Weights of a small self-supervised audio encoder (BEST-RQ): 26041 training examples.
Rows from block 3 of a small self-supervised audio encoder (BEST-RQ), named by matrix and row number. Rows with one number belong to one neuron. Each number is 500 + 40 x the weight over its row's rms, rounded and kept within 0 to 999. All counts start at 0. Numbers have three digits each.
After each neuron's rows are labels from the 100 clips, of 14976, where the neuron reaches its largest size: "loudest band" is the band of the loudest frequency at the time of the peak. Only what is clearly more common there than usual is listed. The data: acted Russian speech (Dusha).
# gate: MLP gate (model.blocks.3.mlp.gate.weight, 1024x256), inputs 0-127
# fc1: MLP up (model.blocks.3.mlp.fc1.weight, 1024x256), inputs 0-127
# fc2: MLP down (model.blocks.3.mlp.fc2.weight, 256x1024, transposed), outputs 0-127

gate.82:537505536538507446466446521574541503477539539499555476534544465473544565536530522458485436487460494559460525477495467458491495530532546589519498440525523489533540539519585528530484498585505551527520484496444518451619482496474492511379531565416518502476510421504488566480477490479498503514548477562518458478534456472500416500500484462494438481518526484523494508543505517487556411472483
fc1.82:491494564475509517505602444398544547535438512481585513477430500557469515486502493491525506495508490474451498522501530472492464475606551509503497550467538498482527508500568505586514507491493477512509553498581476518460515526526511487484506514488432442462478494496560458573549516480483484489500518450462607542555474405468485490481446525500604537479512438505503497479542516464523510492464
fc2.82:487538486506542535530485482476491436497462464550513471526464534531546450492506451533527497510549457498462419484467475447473527534512502494535498516427479413507507520475528511441474575520515499511542472587479477430640579448530522507485490507434443470575495479535549462533450480505545509494456565560485478559478461470466523534428515513481566507502538497489451419484464505578467571513491
loudest band: 500 to 1000 Hz

gate.219:480467554427469532495529440585478415498501555498512502456465485517489563501524425502526551563449529458489478547476478466504544470485562447501488475519565442497470448498462427508536481464505512504482438467493487544502504474574501481543499473624550463543532449557501488476502530577397467462496504381479424495512475540491456489517497406559567550516542528473544569436500470502514528509472
fc1.219:487460531493506427576457558524465460399473531458458514489528563488522531505494568523525465477449478552546448477484468571483578435481479470502473454494509489457498452461514473576519460480430531487522488544463505487562537524563480456433534516487531509473556542491505528513599404462524486502493537479511490578506539545496555542494541496457471453557495421524516405504526458546477510539561
fc2.219:450548546468471501469447576478493463443506511472491450467539529557534498565499507549499482515517501554562468541495457527506470435536548461524517495482447523432509445498493476498478512489492504532542516560466607539483550516505474453487529437437505515498514580468506460515487477494480543543418523505506518536484548522541533551594443522436410505548498409523527456477471404481551450498483
loudest band: 2000 to 4000 Hz; 4000 to 8000 Hz

gate.533:550464496463551455528556457549507477471424512522448492475512508470452521465502446506508529574446536478464508510504438543505579492470519414465467489541471477480517491529500488521523469460400514506489462569603480527545532487538469501499423463538525432519494476576475523576554497473532451509449479414434488536578514540538456487414551430508529493490512558549458531432558458497488461494478
fc1.533:524417504552471461573534505511505471443483472485558467497539503422558593474432528577486510558433483479509527489481435539488589470543532441465485504493553449502482468517508483579492503494398533468482423553476442505612518519541505465383526510487557526512562484550535548557500464562514483481472530451490495497421523488481455504511487467467548446457530498443478496482640482512521483530549
fc2.533:511513547556412601472506493436544499461474498495492445465551513455563523598491529546494532572447464421535524507500433541520566497536514534514475554441497501468528547469495507501478555474457541476545464493424536457526513486503518502430509478470493531463510482535509498486406496475463485507464573472469488569569524464501512549500537520427546520592556497526559419361563524515514458498504
loudest band: 2000 to 4000 Hz; 4000 to 8000 Hz

gate.646:514578496488542503550468588482469508543552436517486502615498562507411466465451471531511514574472527510485509497498508525500504515375514524556529526522529530467492497542411514510502501477512503533477544521539552520387482485499462484534507472529351541476504547450499519438519482455466518454423492438474508494518510476511498649521454476522449459479530530467527450512523512544505459480522
fc1.646:481502494484517527527580521479476553414531565535464451457572482435555544536484478454504518607465480458490530509461516509508476509515475529449487403520494513460515471490513452506514502529430488532487482468467527552516511536512524509486490551518552508463497452469466516475445512487533482470481460496522552494488539485510501469479516489510473500446449508440459541461458436474530419448482
fc2.646:448499401505615529481400533540499530496471450542497518486482495588388488503505527465501528436480514517463511431475412461528532475505544443464491499471543492448512508561560454469513562530486506497530468528506443568609509478465475493557471496553500429502526499425505451511504482449548548540475519538534518465450549547441535649519553492539525517432483460488519528473492509512536494526469
loudest band: 250 to 500 Hz

gate.108:519464526531547448484535484556509459462488514509500515428497516512512495462489478459497485520471465621461452511512498499529494556518540542514437471514547490515541509434491464593498480515459562527448513527526572485573553484473505521448501585485481455475481485490494469530543496558457527490431471480517465530447480476528521452460457430465524551535462458525510502503483507501520535487442
fc1.108:525417591503568477521545470539537473541433540523597499445533551462479505473443476540505507561472523546561455500538488575477554472578499529508495507486443490531533493496554463589471534486472542464499465493435503460571528500472487486451477491489518470446509498531502548489553484507517438509462561555476420516563556458435494509464498520432537515499494475516529477487600502512480443488483
fc2.108:499485441501503538535533577472567517566474433523505475513436557486533529534523509488499477510538484515497575511485546468526504506465496546493507500399434485507480498521555497451465520485531531512582513443413425519523525524568479506562423515501449542572502558534518490479449512488455448512482522531461564559528540514507476531464527491522478482446485494512514473481547494523531555529541
loudest band: 2000 to 4000 Hz

gate.542:498465493468538512562591440531591471492559448472526494559526460509534560485529466549501421452613440475466481478547535493462490511463540479504463478500528516564520497411437563531501484500497525503499504420516552529448565498469469511508469565493379483496474491523519553503546438436493496493543492521529578490497605510531536607464483522498517530462505572506485517520440502460495475513497
fc1.542:495586490501514542521498556534513500499413453535485565567522470532455414548503514427490533497424526488491521533449565430511568479547446460502518474476494463467502460573461496471494486503492453522509509527637459503544487500529492502450539510531450390531521425489533509444442517513520483454567451522476469526522442505531417530557526483508504482466523564527509501432555481507516533507547
fc2.542:448587495515416453442490491562486523448439543461511543491516543514535506510589557449476471540580496480520533528558484487502493512533438479570488501487479445487449527533451524472492461484539494488543514584508551556452504519491485497466450479509472444534495495490519429469485505460585517492523534516544560479399496533561548540504628533514482394497507498566485479484534552528446496520477
loudest band: 500 to 1000 Hz

gate.58:501445512570583451546517554493562540539523443508547459491485500457563510433496483559547440449488486550452502424508444569448473510523544549454422489503520504524468464526482455525549538486402546548533510561487430477559530426540449491471498503445481567493545591542552545510466445426512480517431526486544528506483483473489478541514516472403539497536521488483405482494544523453508497550524
fc1.58:567551501469442475447477526553472480500410492491501576521537499568497462540495543492419537539542487478540488545532522492557496490551432555546570576463455489484546528486474573553485573474507496436446515499494590540434445548405516529452473475499478441468449471420424426492488531522482510486492438539491463482539500575507543408494520517506454517488470506541514475435537536486554508473509
fc2.58:477473434485488552577545468565510529530548537500566485516612447470508481519489466479470469494437504493498508496496553496496494518485510533489485469558559500530497581539451448486489530471518531448460496483520475502531498470528544468461534544510501514545438512545459548521507535489431536477522565558521483455518483446460456548489471454484532519531468442496458490440464498531449477493518
loudest band: 4000 to 8000 Hz

gate.376:474522460516441455510443448442547470518499509504484545441481467427541530522467537475488483482471492521476538541497459455504485522441490539522484428559579488511530517535486535469501433518521449451500487519521538487570439551531529487442524553540463459553438444481455533553506534599515480508476534540431524457543528485505426488482506513510492509530470440489555578505523512540484439537457
fc1.376:502496570531502566496487463483490507513496489521538457511552467563455524498504510506505539504482561478567499507502475582514544463587442421477498586483458487523543497509547469425520532590549526492541478508604490467540456513486494483474468415498547432578494599504483560475468481514511428506533478462533422477443517477447496457509525581497552522491474532459517545568558478513524514435501
fc2.376:526515485477512491564580528365547536548469411472443485377482506469506434497542473490479496427538514444469529495490491466527577569503514494451563529550575464479489519496523508525478517497540539476525502449519481502535471473482506449615529495513459528564489483543496534490578542494494513520513458461489502451501440464506448523433519477471524489519431575472516509497484487508543470470528
loudest band: 500 to 1000 Hz

gate.200:490507445494555505538523477459517539503482537505437561534464437455517557569573482412537470478513482540423564500477479495507446512506548528463465487534539487497514530439467522365504519555524469571517479497568424512520531490515478529514532493535488580503490494544522509410479546491521524494485525544507557472540484463564412541383505435503442466503437548464468521541435519527478471513437
fc1.200:447512515515470541480532482469489456571499504456559521493417530538459511455454468490544449460511553459482456473490479392442564544502585497538500473505550445427499504479503519533495574440527515507535536501509508496445535487528474495451507454597534528500506413513587546483493502521477455447495555485446507520465435420556477519510513515499510541510521533440512422503562553566509525549493
fc2.200:533503463486533425510414526596535442493402521485507521504495513555502491535439541458531494496510490400455493509443536494542459468524541507537488508449440524442522523510557556528442540501424480549449577574494547439462512536491460532519491581501567491431452482496484441518441463492567505481515491481494563528453505485462501435492458516536532495459515560548548426577565518523496542532491
loudest band: 500 to 1000 Hz

gate.643:566517438554554439398514453562463486529587531473441545505519517466483524569521526519497492531381464538500469511473429454494489497482494514515478444480484501572440498474403539447518492466557495529493544473627499498510506490513503540525556508549554553474516427538457516458525472501480512560434433481485487525624507578589466401461570475477460514581501465522492445495444502494495461555451
fc1.643:511507486441433574543516502483495537461453522433543499535462457532473480533538453417479485436488523515506478509476444460504482495424534439487534540501510474515428485450471500503542440454487542437558493493496498466468517452541501477549575495489492513479506490537508528495622533494460490482622547400503477482410448553483527477515439487528534531517501487494510518521451515516483505482555
fc2.643:478476459513417490530522446461567469549497513467499466455534522474536470498483423511544464529459488421515484495462435526510558444489446509507512478482560467546525460521510461515471576551454490516556538473491541519545496512515477541528495502548466556490507510475462474500440455513446519509444494493532509489561513443492561520520588546416472472605552562463489503480515463531503449559506
loudest band: 250 to 500 Hz

gate.128:431494411476526510499500490495595493518522459528453504496513535438547539448498491491480529454554489465426530511473510463542540502437488476527475456535485475527465515570455507446443509496493455499507454465439501511538486544482518525496461555556466430506487483557467479606509550541469533515473512579473441509541551605534504574463549475545493477504470549531531552491426438544417481496448
fc1.128:466520461528527507421476492500549423528496526580461426489528533473498461467545442520517509483529516484395532504451543498559495514465497486519487476561477529504487484550464472481456452493550518546485492486494491517529485551496470536500454533506449404495464459532479461547504533545447548534463508555490449567554512576538482536490519475544567460536456540630525550489441419520469476477455
fc2.128:556500499482463534504507517449552485519432454475534497475450576517533519461505538491496521609542491436543501501510460465467505533490528513552548508360528475479497512549541509503449589493551542475488522457432471446453475528500487532528404512453495493444545560527529439485492480509473487497508479409508513555523509430441538537454540513498564535526490551562547479435465524494554531470470
loudest band: 250 to 500 Hz; 500 to 1000 Hz

gate.220:479484535505507498480469522504490492462560477560417482547611515503460536553497547478458511581464507420541537501496597530521497462506448492473499511542477553504473489494452476517478551531512448463443507534540485550483542576521536486491535462558513467472469546513442560464429506511523486529542494558578490573561560535495532556521411534547490493440439455513524492488553481548455511503560
fc1.220:503525556476404496522483504505465427485567468505416519532539460508455468486493542473431527535520534502578499533484478488489543507463471465535555405468528490532532522417529531543518420534525477500547504472541524531496486420479550505504485424531551453554504485427446477453521464474536450466518462468565491447433494503511561470443525577571501537490511441538574530543521546486510517446533
fc2.220:526543452445413466485414586476459521495425523512567485500440493515498611476505490465525514528536467423466442492516460519510564474479514463552481528536452554497538527476487490448464435576443512519498532549474566496541478444499485533504476520456517481505474453514517525515392504459552446475505486507517540521498465454488575506565440517509556570469576520557496429574494489537539494495513
loudest band: 500 to 1000 Hz

gate.404:513524532523463487496454514500444534423534551462479448561510468413466523537557519495476489498476529551481550510473479488501539501537530464485476492526430512511509520548508473515517414471470466491502494574644510491538463541496509493468532466477457537444540451491495595508560504520453492495501449510501473483404510545516453502413539510475583491460488404511493469518593424487533400477487
fc1.404:478522519535486518447450592566488499388569487489527435452526510380500508392517576502473496484609507494497502518518438446485506556506514464503495480514522516500491532537506486570482518503458434497530533540512510514545524491482495549444517400450551541457541490494492489479595485463497516547527486520529556486469458563481596500539497573448492454522484431491518442552541494566544504512490
fc2.404:574549530536495475517471501429456583526516434459501509527453498496445577519496590448504525473515500494526499524511450538541543397480478528498475496495539513467485468451451443510472490473499529460503513502464460429527525451519510519513492564549496522526527535500505536441480493492485506552460565445515473537507463519531538495545499412536488452569475477394541545532442547528415586552477
loudest band: 4000 to 8000 Hz

gate.647:481507508490526532498491481543547455459550522489488471554497507485480491507513493481468471534588546482505530492513498519501531539560522485526509461503507492466515528546524511390527467555534519515533511479422555501563523480468530458437497543528484590532506519496491513585490535488520502508549506586523472528479496523436513557482495471527467541547462436580535519462474497503517485438472
fc1.647:549453498488559482524464488537507494506487468562498477481503530538523540536583433543539504570442475442559518535542502550481504497531504489489497552496477508579520475495529558507470474477539534591516494487572489486530463448514460475447553461465498506487481415530486535492464464487495481491527561511466484509546528457526508501521508602515462494460474601567472513508534480459441399467484
fc2.647:576494498507537518493537489469506500521450494504494511556537474420439457554501553503489489520460514448452540478510442457491521494520534451450573501491609478443544524462446567545525538498488465549476445554455450556532505433489531523385526503573457447509491496519528466493527512495541490508472604552559421478481411510506539591507550494462464393567463561526462499505438479448485520540499
loudest band: 500 to 1000 Hz

gate.26:533496547438601490488498534615497555521442570468562446434537500457505496387541515545508530520370575472507515507545453562467485460503529539499523470464562498469441483478552487554556496525559512484502466531462440549553483493524536490482477438522471516463559526523551510532525461514537475487618543531553472483516495482544492535499508544495468453450517425522537457465526491453476536501520
fc1.26:485516489538428503475575581480490518562508434472547455600573442509453439546478563517534515499511529488530551465507466477519474521505528571462550442485546507499528479522496500485515508414480526448514504505454490549541468488468516519514526446553522517459591464470524481595479473519488548525504472537577515493445438443528477488460518579454400540537534500470516492510534492473504507446547
fc2.26:559458513507484509496445462636505528454550550470551529510493481527516528484501559475453534530478476511541562499521476533516492474530504477499545491511541485545521466484511459493501489418421485413491510442511493489468499550462511500445476495470521548427571479498465499577451508457508506520564471462501510473401533507486558537609456524469516480454521495471511575625557500450545460515528
loudest band: 4000 to 8000 Hz