Rows from block 8 of a small self-supervised audio encoder (BEST-RQ), named by matrix and row number. Rows with one number belong to one neuron. Each number is 500 + 40 x the weight over its row's rms, rounded and kept within 0 to 999. All counts start at 0. Numbers have three digits each. After the name is the row's rms in percent of the matrix's.
After each neuron's rows are labels from the 100 clips, of 14976, where the neuron reaches its largest size: "loudest band" is the band of the loudest frequency at the time of the peak. Only what is clearly more common there than usual is listed. The data: acted Russian speech (Dusha). In brackets: how many of the 100.
# gate: MLP gate (model.blocks.8.mlp.gate.weight, 1024x256), inputs 0-85
# fc1: MLP up (model.blocks.8.mlp.fc1.weight, 1024x256), inputs 0-85
# fc2: MLP down (model.blocks.8.mlp.fc2.weight, 256x1024, transposed), outputs 0-85

gate.15 094:520499454499483497564602470523472466523464544525527441415451507494468482531538481476502521500467525562484525561496493487517519505552520417451549479502548506523484456499549483516532466432428513528508487536465441469443486492566489498503557465574523454501538464
fc1.15 126:479513540509494467448462494504498498538504518472421526504531538517508447496486506500536519472513548496511473471476477476518467488437438536510478534506451502499532544502581519447468543612627505562526496533560519517517490536491457510551458484473501468556439462
fc2.15 117:490495474476507424519558491499557487491476512506530499433451403486501490506539478489527457484486485555492459523461516455501563453528559454463501485532578507526510444432473469581500460506431484532554522504444535498545512430538477452477543458588509530470502507
loudest band: 2000 to 4000 Hz (59)

gate.177 047:534520549530526472511504540519504526513514486533515479484499459527537500539503499502513488572526460604556519496519473467490512467543566485477535475510631494421507507413462492520520497482553518540477503536532415497494554487500486462446501444482569569563527503
fc1.177 066:463535492510443507490544571438483513413509474528473492593539493454530536527469512472515501496498454568519525510442458483499512457491543506568513510500513495451547476517484462478452484480439521536509492545432442537591490534507506511422535473461490510486517500
fc2.177 061:467523518512532572501568531436562518495502473488471516530563440560484524577486492492513511475602518500447489523454559506558460506536474486508494474524506474516507500477524552465488447526428473554494427519468505563419514510498503503478473521503521495472487455
loudest band: 4000 to 8000 Hz (67)

gate.627 053:506539489482599455502435528555477477430532534498506500552536519460432479454555494519478517573374466480556480559488442561510491521459453452455537520486450550520523529459501498529517462547521505498504503478576510576474513488483473508466496509472439567480458572
fc1.627 076:493493523452491544510486496538508532418481510535509470568541484441554495466510453497489531526448517482510459496516486574500562529477539457476477550487421532547486511567479496515491528522481508460492424478569485487604495440522509510435541501389466496549541552
fc2.627 072:470491526472498451553506462519583499472456492474527451447473513458577487501435521481490473378497513504481519501520589484514466501611511562442479494447581527526495490469559480532498549496463528552533472512400536534501543512520532438492495555503521490470473550
loudest band: 2000 to 4000 Hz (25)

gate.337 101:429467453542510389486495482569529479510506493560493472470525458457565509488581475466444495504469506564463506501557536502539457504600479515507463495593446526557481527541453455511464558425491458466468540524513508513473477502468522538498531458404430451469425518
fc1.337 091:511500483513448510454437491493460499549420497542465512487435536540539498538449515498485518530540546489505452474467416449500532467554524527523499502522505517509472474491463495501467603446500470507479545457547562497539421452490508535457538483470483420498433479
fc2.337 090:495549499421453555497482558491448481485527522503524552446464534568478515456542518525492519541529471459544509523484465515507501545420538484509478529300468484506501487522487469482480462618514446522529506500555499540477485533501496511542493484529536540498488482
loudest band: 250 to 500 Hz (40)

gate.66 097:422526509526551469472486506531516447450566541495478492581538503474476460554598547530535512492451456532438502491489555552573494486455443497514426484630460526521545481520482441543465439486455530539506551538519487491444517482494439553512457518456411462487498510
fc1.66 123:486514511524463507504461484500507498500436516450519491550464513485497511554521540567545563532436486470452534489455553524531551454497528497456478544557370583546516493522499472474552483530499502494537534509567512458466483448462439534507455573451449462478546469
fc2.66 128:555513551515435512455505555414470496547510522419528561490493560489488584502437567545495495505549480457546545523509474523458494478485507540521505496340483470482548460510528559448473519532488506540492491508508494503510528491493482485379451490512539637538591480
loudest band: 500 to 1000 Hz (25)

gate.287 045:471561478504551548533488517504482547413467509563488527509539520495536508498495500508543455469378511486489456492456506522492424465498499519558469500507446502498504477501536523593456484418500536530529510522511465508447487548500459507469482489528509482389403479
fc1.287 063:467472492521513500452512458445482419435548462471452481511499519459506455472461522503510469529499475519539541537493418499514506493433485564475472501502612487465456497420510473474501399491488476530474505496417490494475471542480505472483560498554441511484527556
fc2.287 062:564552419490539475497386482553421529498484470465556491505528521561434499491480510545521452579499487465507472496526551469474489488499462475529514447375534479551541504530477520459456523499574518478482523486544529452465564561514486476467504453533535470507476481
loudest band: 250 to 500 Hz (70)

gate.118 135:415479501538522438462479488508511472524540473530504527499545472488517551518555517531502456506491459502503532476531516546541424459537511540507401514617488534519491473498467427511455508486482511522509463521474476512417520553458451530471516496503494497517490537
fc1.118 098:503503563422496566519450497546475517475413530487470539484491541576434475536439479480493542570527545466526489506522503496461540503391481504534491491518482508501497527497533514581543526567551514499479448477470552464474495518469473493504469499519533468471525524
fc2.118 109:542485487455553481480443433515470494498485512470462509540475545559473510536503492471501509548538506459469502521458508500505546522503515531513482451320497483445525494440524509530497511530492530522527470507529508446445515498502515490487497557495530498488503478
loudest band: 250 to 500 Hz (38)

gate.540 073:499449470538468497496522426491529481468532485535506470461522483508508565546482486512473492544529478410527589529514475486494493484511506520488508454503564488492546455485504520431505432501477454527497424468547493527501498503485537507460589520522577529567497487
fc1.540 105:509507562476505425477479453476440480437470569471490532445499525524493631509462435505491555481475525531511477547436460507488579471483580520477515495512491498391470456409540509589557462463504487504558514458551522567556487450515488541418555498567478545522543450
fc2.540 099:545490571444519528463519541431498525470466544499488515438488479509441484540547500549488482430516576495478527543478594509505493511507495588493476509450503473466551532473475482578530522476488514473523479493495504567442490518523492494504483501516484538456511509
loudest band: 2000 to 4000 Hz (43)

gate.122 054:470560510540547505465474520548455481536510582472472541455520454491470465482527578438483444582545538584525532505502463380508461504479504555541479452502568480513534473563548502488485576541591532499541536547552494498416509502530486525534454496523528516471427451
fc1.122 072:526446491474503494534470458457509411505493529444543488468518526456585506457459544562500550593431478497491472514484528578489517500521505530461507560509465448511506443508536489477522486540471527482510503506397533476455449523557548485479482546527426505477514503
fc2.122 071:534466474497554491488385522416452549483504465485442573495515478495415541433525509484461487461521474500486532473550573541527449492478476574509485527552495512527602515449488514491501490548508514491389436554502474464617524461502478548497503507579595544514495545
loudest band: 500 to 1000 Hz (34)

gate.543 059:484513495494478506446444610544499523453476524524482534407500496552510590419535516425505505531562476530505524544524461521494498457521534473517438523509495505437509499492580515490491470532477443517487523520523528542444529494510472508459479468493616523517538511
fc1.543 087:491537484518519585432534449453535496466590441503505472538468474411526601472506534509486441568551460511511500459525426499470501498442534523574484548485593478440450531476529503481510468561512478503548502478465489555538481464490495558477491458491519504547507539
fc2.543 085:481477511455502556509545563487437482487518482515520516528519548488438497461535560486454525524359477440486475544479497487482470507499506470436543499476538533517486513607510471462495524516570466543479537460526458499541463467491538535560466586503538466447461545
loudest band: 4000 to 8000 Hz (52)

gate.16 059:478525531483572466507504479560523469536446398572410554503541532543457426500499479488525509471526479515502472461535464548487474541532468529427491563512554511434515509452515507578496521447427446537453487561497513439495533437450486510586467419532540488461466511
fc1.16 086:480489485552436503533484535488497498508474617487595476447510447488479493538487500521498496509427517563560522547447481491483524470484527481501535507509494482596496466527476480508502451465526561431553568447558492530437481568534494507421536478563418507513527558
fc2.16 088:530532530502467527526535423467534516502512472544417445520480470594501502565514487508489523435573447469527487513489426485483526485498481464554510525467458466545462493492507608471479482426488503467495574473495521554448487523507475535537520441536474401490515424
loudest band: 250 to 500 Hz (40)

gate.640 047:490500492546438519527484469489491458435456476400477490452564492524555499501505505481534502485494533434480570492546526449506507531418491531524464525492560509541559557537498510471468521428532527447490442490521511520541505540518482493456542460508493458426501494
fc1.640 064:493514490499487503477512530527425457499520495456456515450538453512541572456524521504506490492513575455536492527536498463516558472408463576501470466543376463471461436483454457524523502492484513438447473549605518564541523476532462513449589481517564511498532442
fc2.640 067:543435532573502434479445420506483605435530465465471462570519569552517480467466560505523540469523498482569446469508451478484535495601432519489458534468407457510479524514506468518546518454512442439466518512564527494577535480495503464571447443450513495480512458
loudest band: 2000 to 4000 Hz (28)

gate.90 052:505505533521538457474540565428520529509541452487467531450514476497527518382479484471541473463521459496464558472480458433521466515483506545514486460511525500498537513571521518565479421617487513504454507513458459490606486495440474497504437438549563515523536490
fc1.90 073:520509501468562450561447563473438460539453494477558525489474565552443510397490496478498459504477447591469451494472510523497435538557551489532542484477486459530499534465505504539498527501507539513487495508418486450392493401496494516548498507546556505474503492
fc2.90 073:432571476505545520454529499541470468485495613531515478476487536475479434535539477488460526543440489475454489483458459542487474556520477497422464479535416525483444496510490533468551529529547507555530548515553524518463476501487537495445573528477545494528553583
loudest band: 4000 to 8000 Hz (37)

gate.199 048:537500472517471434483526470601499502527479432425574479481532448442487571454525478453462479537528547521484479490533491459522513504499502525563450432489494470577524487489541519475452466544528484428537499511442517443515532486516510470461456534487497487581520501
fc1.199 061:448582458511451542540522538468515508506419496422493465436496499513467411542455499415543526437552461502468488529444532476530531548566498452525496546507588504517493507540496463416448472394514522517546504529538528477532492508468516464457515474499460432448512445
fc2.199 064:504507504501501432500502558479522483488487478541473551510512492569510529526454384481519551435460475453488512541448557554548427496501448476521441514463458505539464489486489513524522468438504524483488475550507523450354530560457453563493566545463447526381524539
loudest band: 500 to 1000 Hz (41)

gate.739 126:435386539509533450505526475499560479495580492496511477511546505467558477468554502519505489522492482550479510474501514586484522479556485493440442489633542508518466464474508392537569479529480525528501489563448490493524474486517501456526544508462491519473525583
fc1.739 101:459523450437500466492467551576548554444516498557499502585515473523469494450455467438443491444502536525502514463531506496491478545512486466566529509468446504446495562467457501514472527422521427453470498461515488519426570560475526515510484459445471468501430536
fc2.739 111:532479526451522548532462464518525528519465491493548494495484474520528449520445487507542496431556434494500455488519556483528491407525445486570445521515412481480447450441493452547508575499529489442408488457473428451539570518550506518531480585493432489479512474
loudest band: 4000 to 8000 Hz (33)

gate.530 050:511550430519523510594639538537510539529553440423477489407521536430445418459514529517510500510450487523508485516492491469525566506382463431485451382513542461483498498572450483553482434399436520490475522552444541414527522528533504445489501571556513535496565533
fc1.530 071:464514482543566520537520485471512464455508572474498522499468561471523369476485511510535517483456495467479487484479530444528553534436547449482442525527509550562520539527565488586450534581453496555544535484526525521502531561492486493453432482421475479533487475
fc2.530 061:594575461473539578416486529526475541479503561513524491604486489450481505523479510492463460463620503517505513528491510454502531470470536528500441536440419467471537492522507540477502471522535486512500431548536549522530524549495478499440440513515567553500521460
loudest band: 4000 to 8000 Hz (28)

gate.644 056:517525440541470463498592573487500470489544462473518485610499413404544570580483512486478473507511466527454512450505497463484522462485540530508493472508517495515490492482506503468541477549468503539547510521516489471536464551504509519499494532460419473566485483
fc1.644 074:490503540478519482497425533508518459480502491493550512629513527590498507560506498549494530511539546566513496504483453511467543489477444564499511472509589478434483441549466478485531525474544594509501453501534480514549483539520457513494533512504470501525479444
fc2.644 078:547525494434557476541479473519449499461473544477497495483451561470505482524505595472471515551564517462464526481526425475511460503532515494473513481508489499545509508450540585473524492503411501499493473486479510528412503565506503526501498535492605536438544487
loudest band: 250 to 500 Hz (45)

gate.648 142:404440479461574451439518514561576480423555526533466463507508483507480475489559486469493477485463489545428472490487565499500493553524527488464442501646519504503487508508495439603532468552490521547488494516498503479536504543498511484534567504472475464473484524
fc1.648 105:499537509536498507614527506497543451509530451541574502524551476497500452438517502461501482468474562501519570489521499581528555517486440529490523441491546466452537479458563500489511560489453478514550485583441431499539462499530491502488421462489522530470514633
fc2.648 105:438449544537497533521479538525533539456589496526546470559516477461527476493525518532508477494473482489522473486496528526443568535494462504501459521660544511500474562517474467541469526509517524478443513482494516477537455491504548461462542492476494604461511583
loudest band: 2000 to 4000 Hz (30)

gate.358 107:456510424468551531468510462514515542518594436528447499516518458542495489497581465489480459467531537523522491476550569458488483499431474597487452547496467482545411501534441510452502475502543450499519534477518483516523521510509553494578522446487511505510500552
fc1.358 127:447527467512522510468458502469502505501471484538479511472429438496527570461561450519534421489483448495536418512526493439467454495483544543545436583498421469521459507481542507442448525533517502529542482537546500518402510506534496493494524466469490514537488511
fc2.358 123:466559532516459537452444450505438513560498521535474498507533500458510423487479574549461547414533513530518531482511548508519491539503478548494535518426431479474530515469532508485497556516559482541534451520458431500507515534465501532476447468485538543502492473
loudest band: 4000 to 8000 Hz (54)

gate.328 098:479385497492516468505538457479477532413525543509446466440508493495491524509448447511508523442509475467457523487478519500487506537525568465455478452498544482569499481412465492508518477381404525487486467457496519531476560473514497520496577502608531460464552512
fc1.328 135:452493540516560552469423502497566530548477389526471517538524489537451454513502488474503516547495542513579482475570476501499444472529428509533511607506505536500468561481491462471479662520578465452455522495592476525480526497508502483579460458444474469487428535
fc2.328 134:491538491505483440501601501513536439513551475483436520554492532491500515498497550413488518495602481518464494509529475485511525474572463532473487510452499542465466474515534560472537460472470445520493562459399505479573469475498488483523478505532486482508503421
loudest band: 2000 to 4000 Hz (57); 4000 to 8000 Hz (29)

gate.136 045:490448424490446502492543489566513466533500452478526421506478499446552517558538549489472535478526426446513528569502538534514573494476484504471494499499479466567474476446557537447519470453511419441529518454442497516513462545495559509464468486474463435459551528
fc1.136 064:512498552506477548493640444545528438502504521547542473462488430511536515496519433563493501440523546496514429472505479489435478508499510498440492587487508537530470446450469490496551462499519530510542483528515484474495527466486508473479534495460548574502439449
fc2.136 065:535524420508490484510573480510573542504546468478545507444466576483497501465495506524481486453562549455408539498493505486503507506538521467489477515470542498579465466520509509416555476476486491488478509462493558539486489583502513466573472557558501550500482427
loudest band: 250 to 500 Hz (39)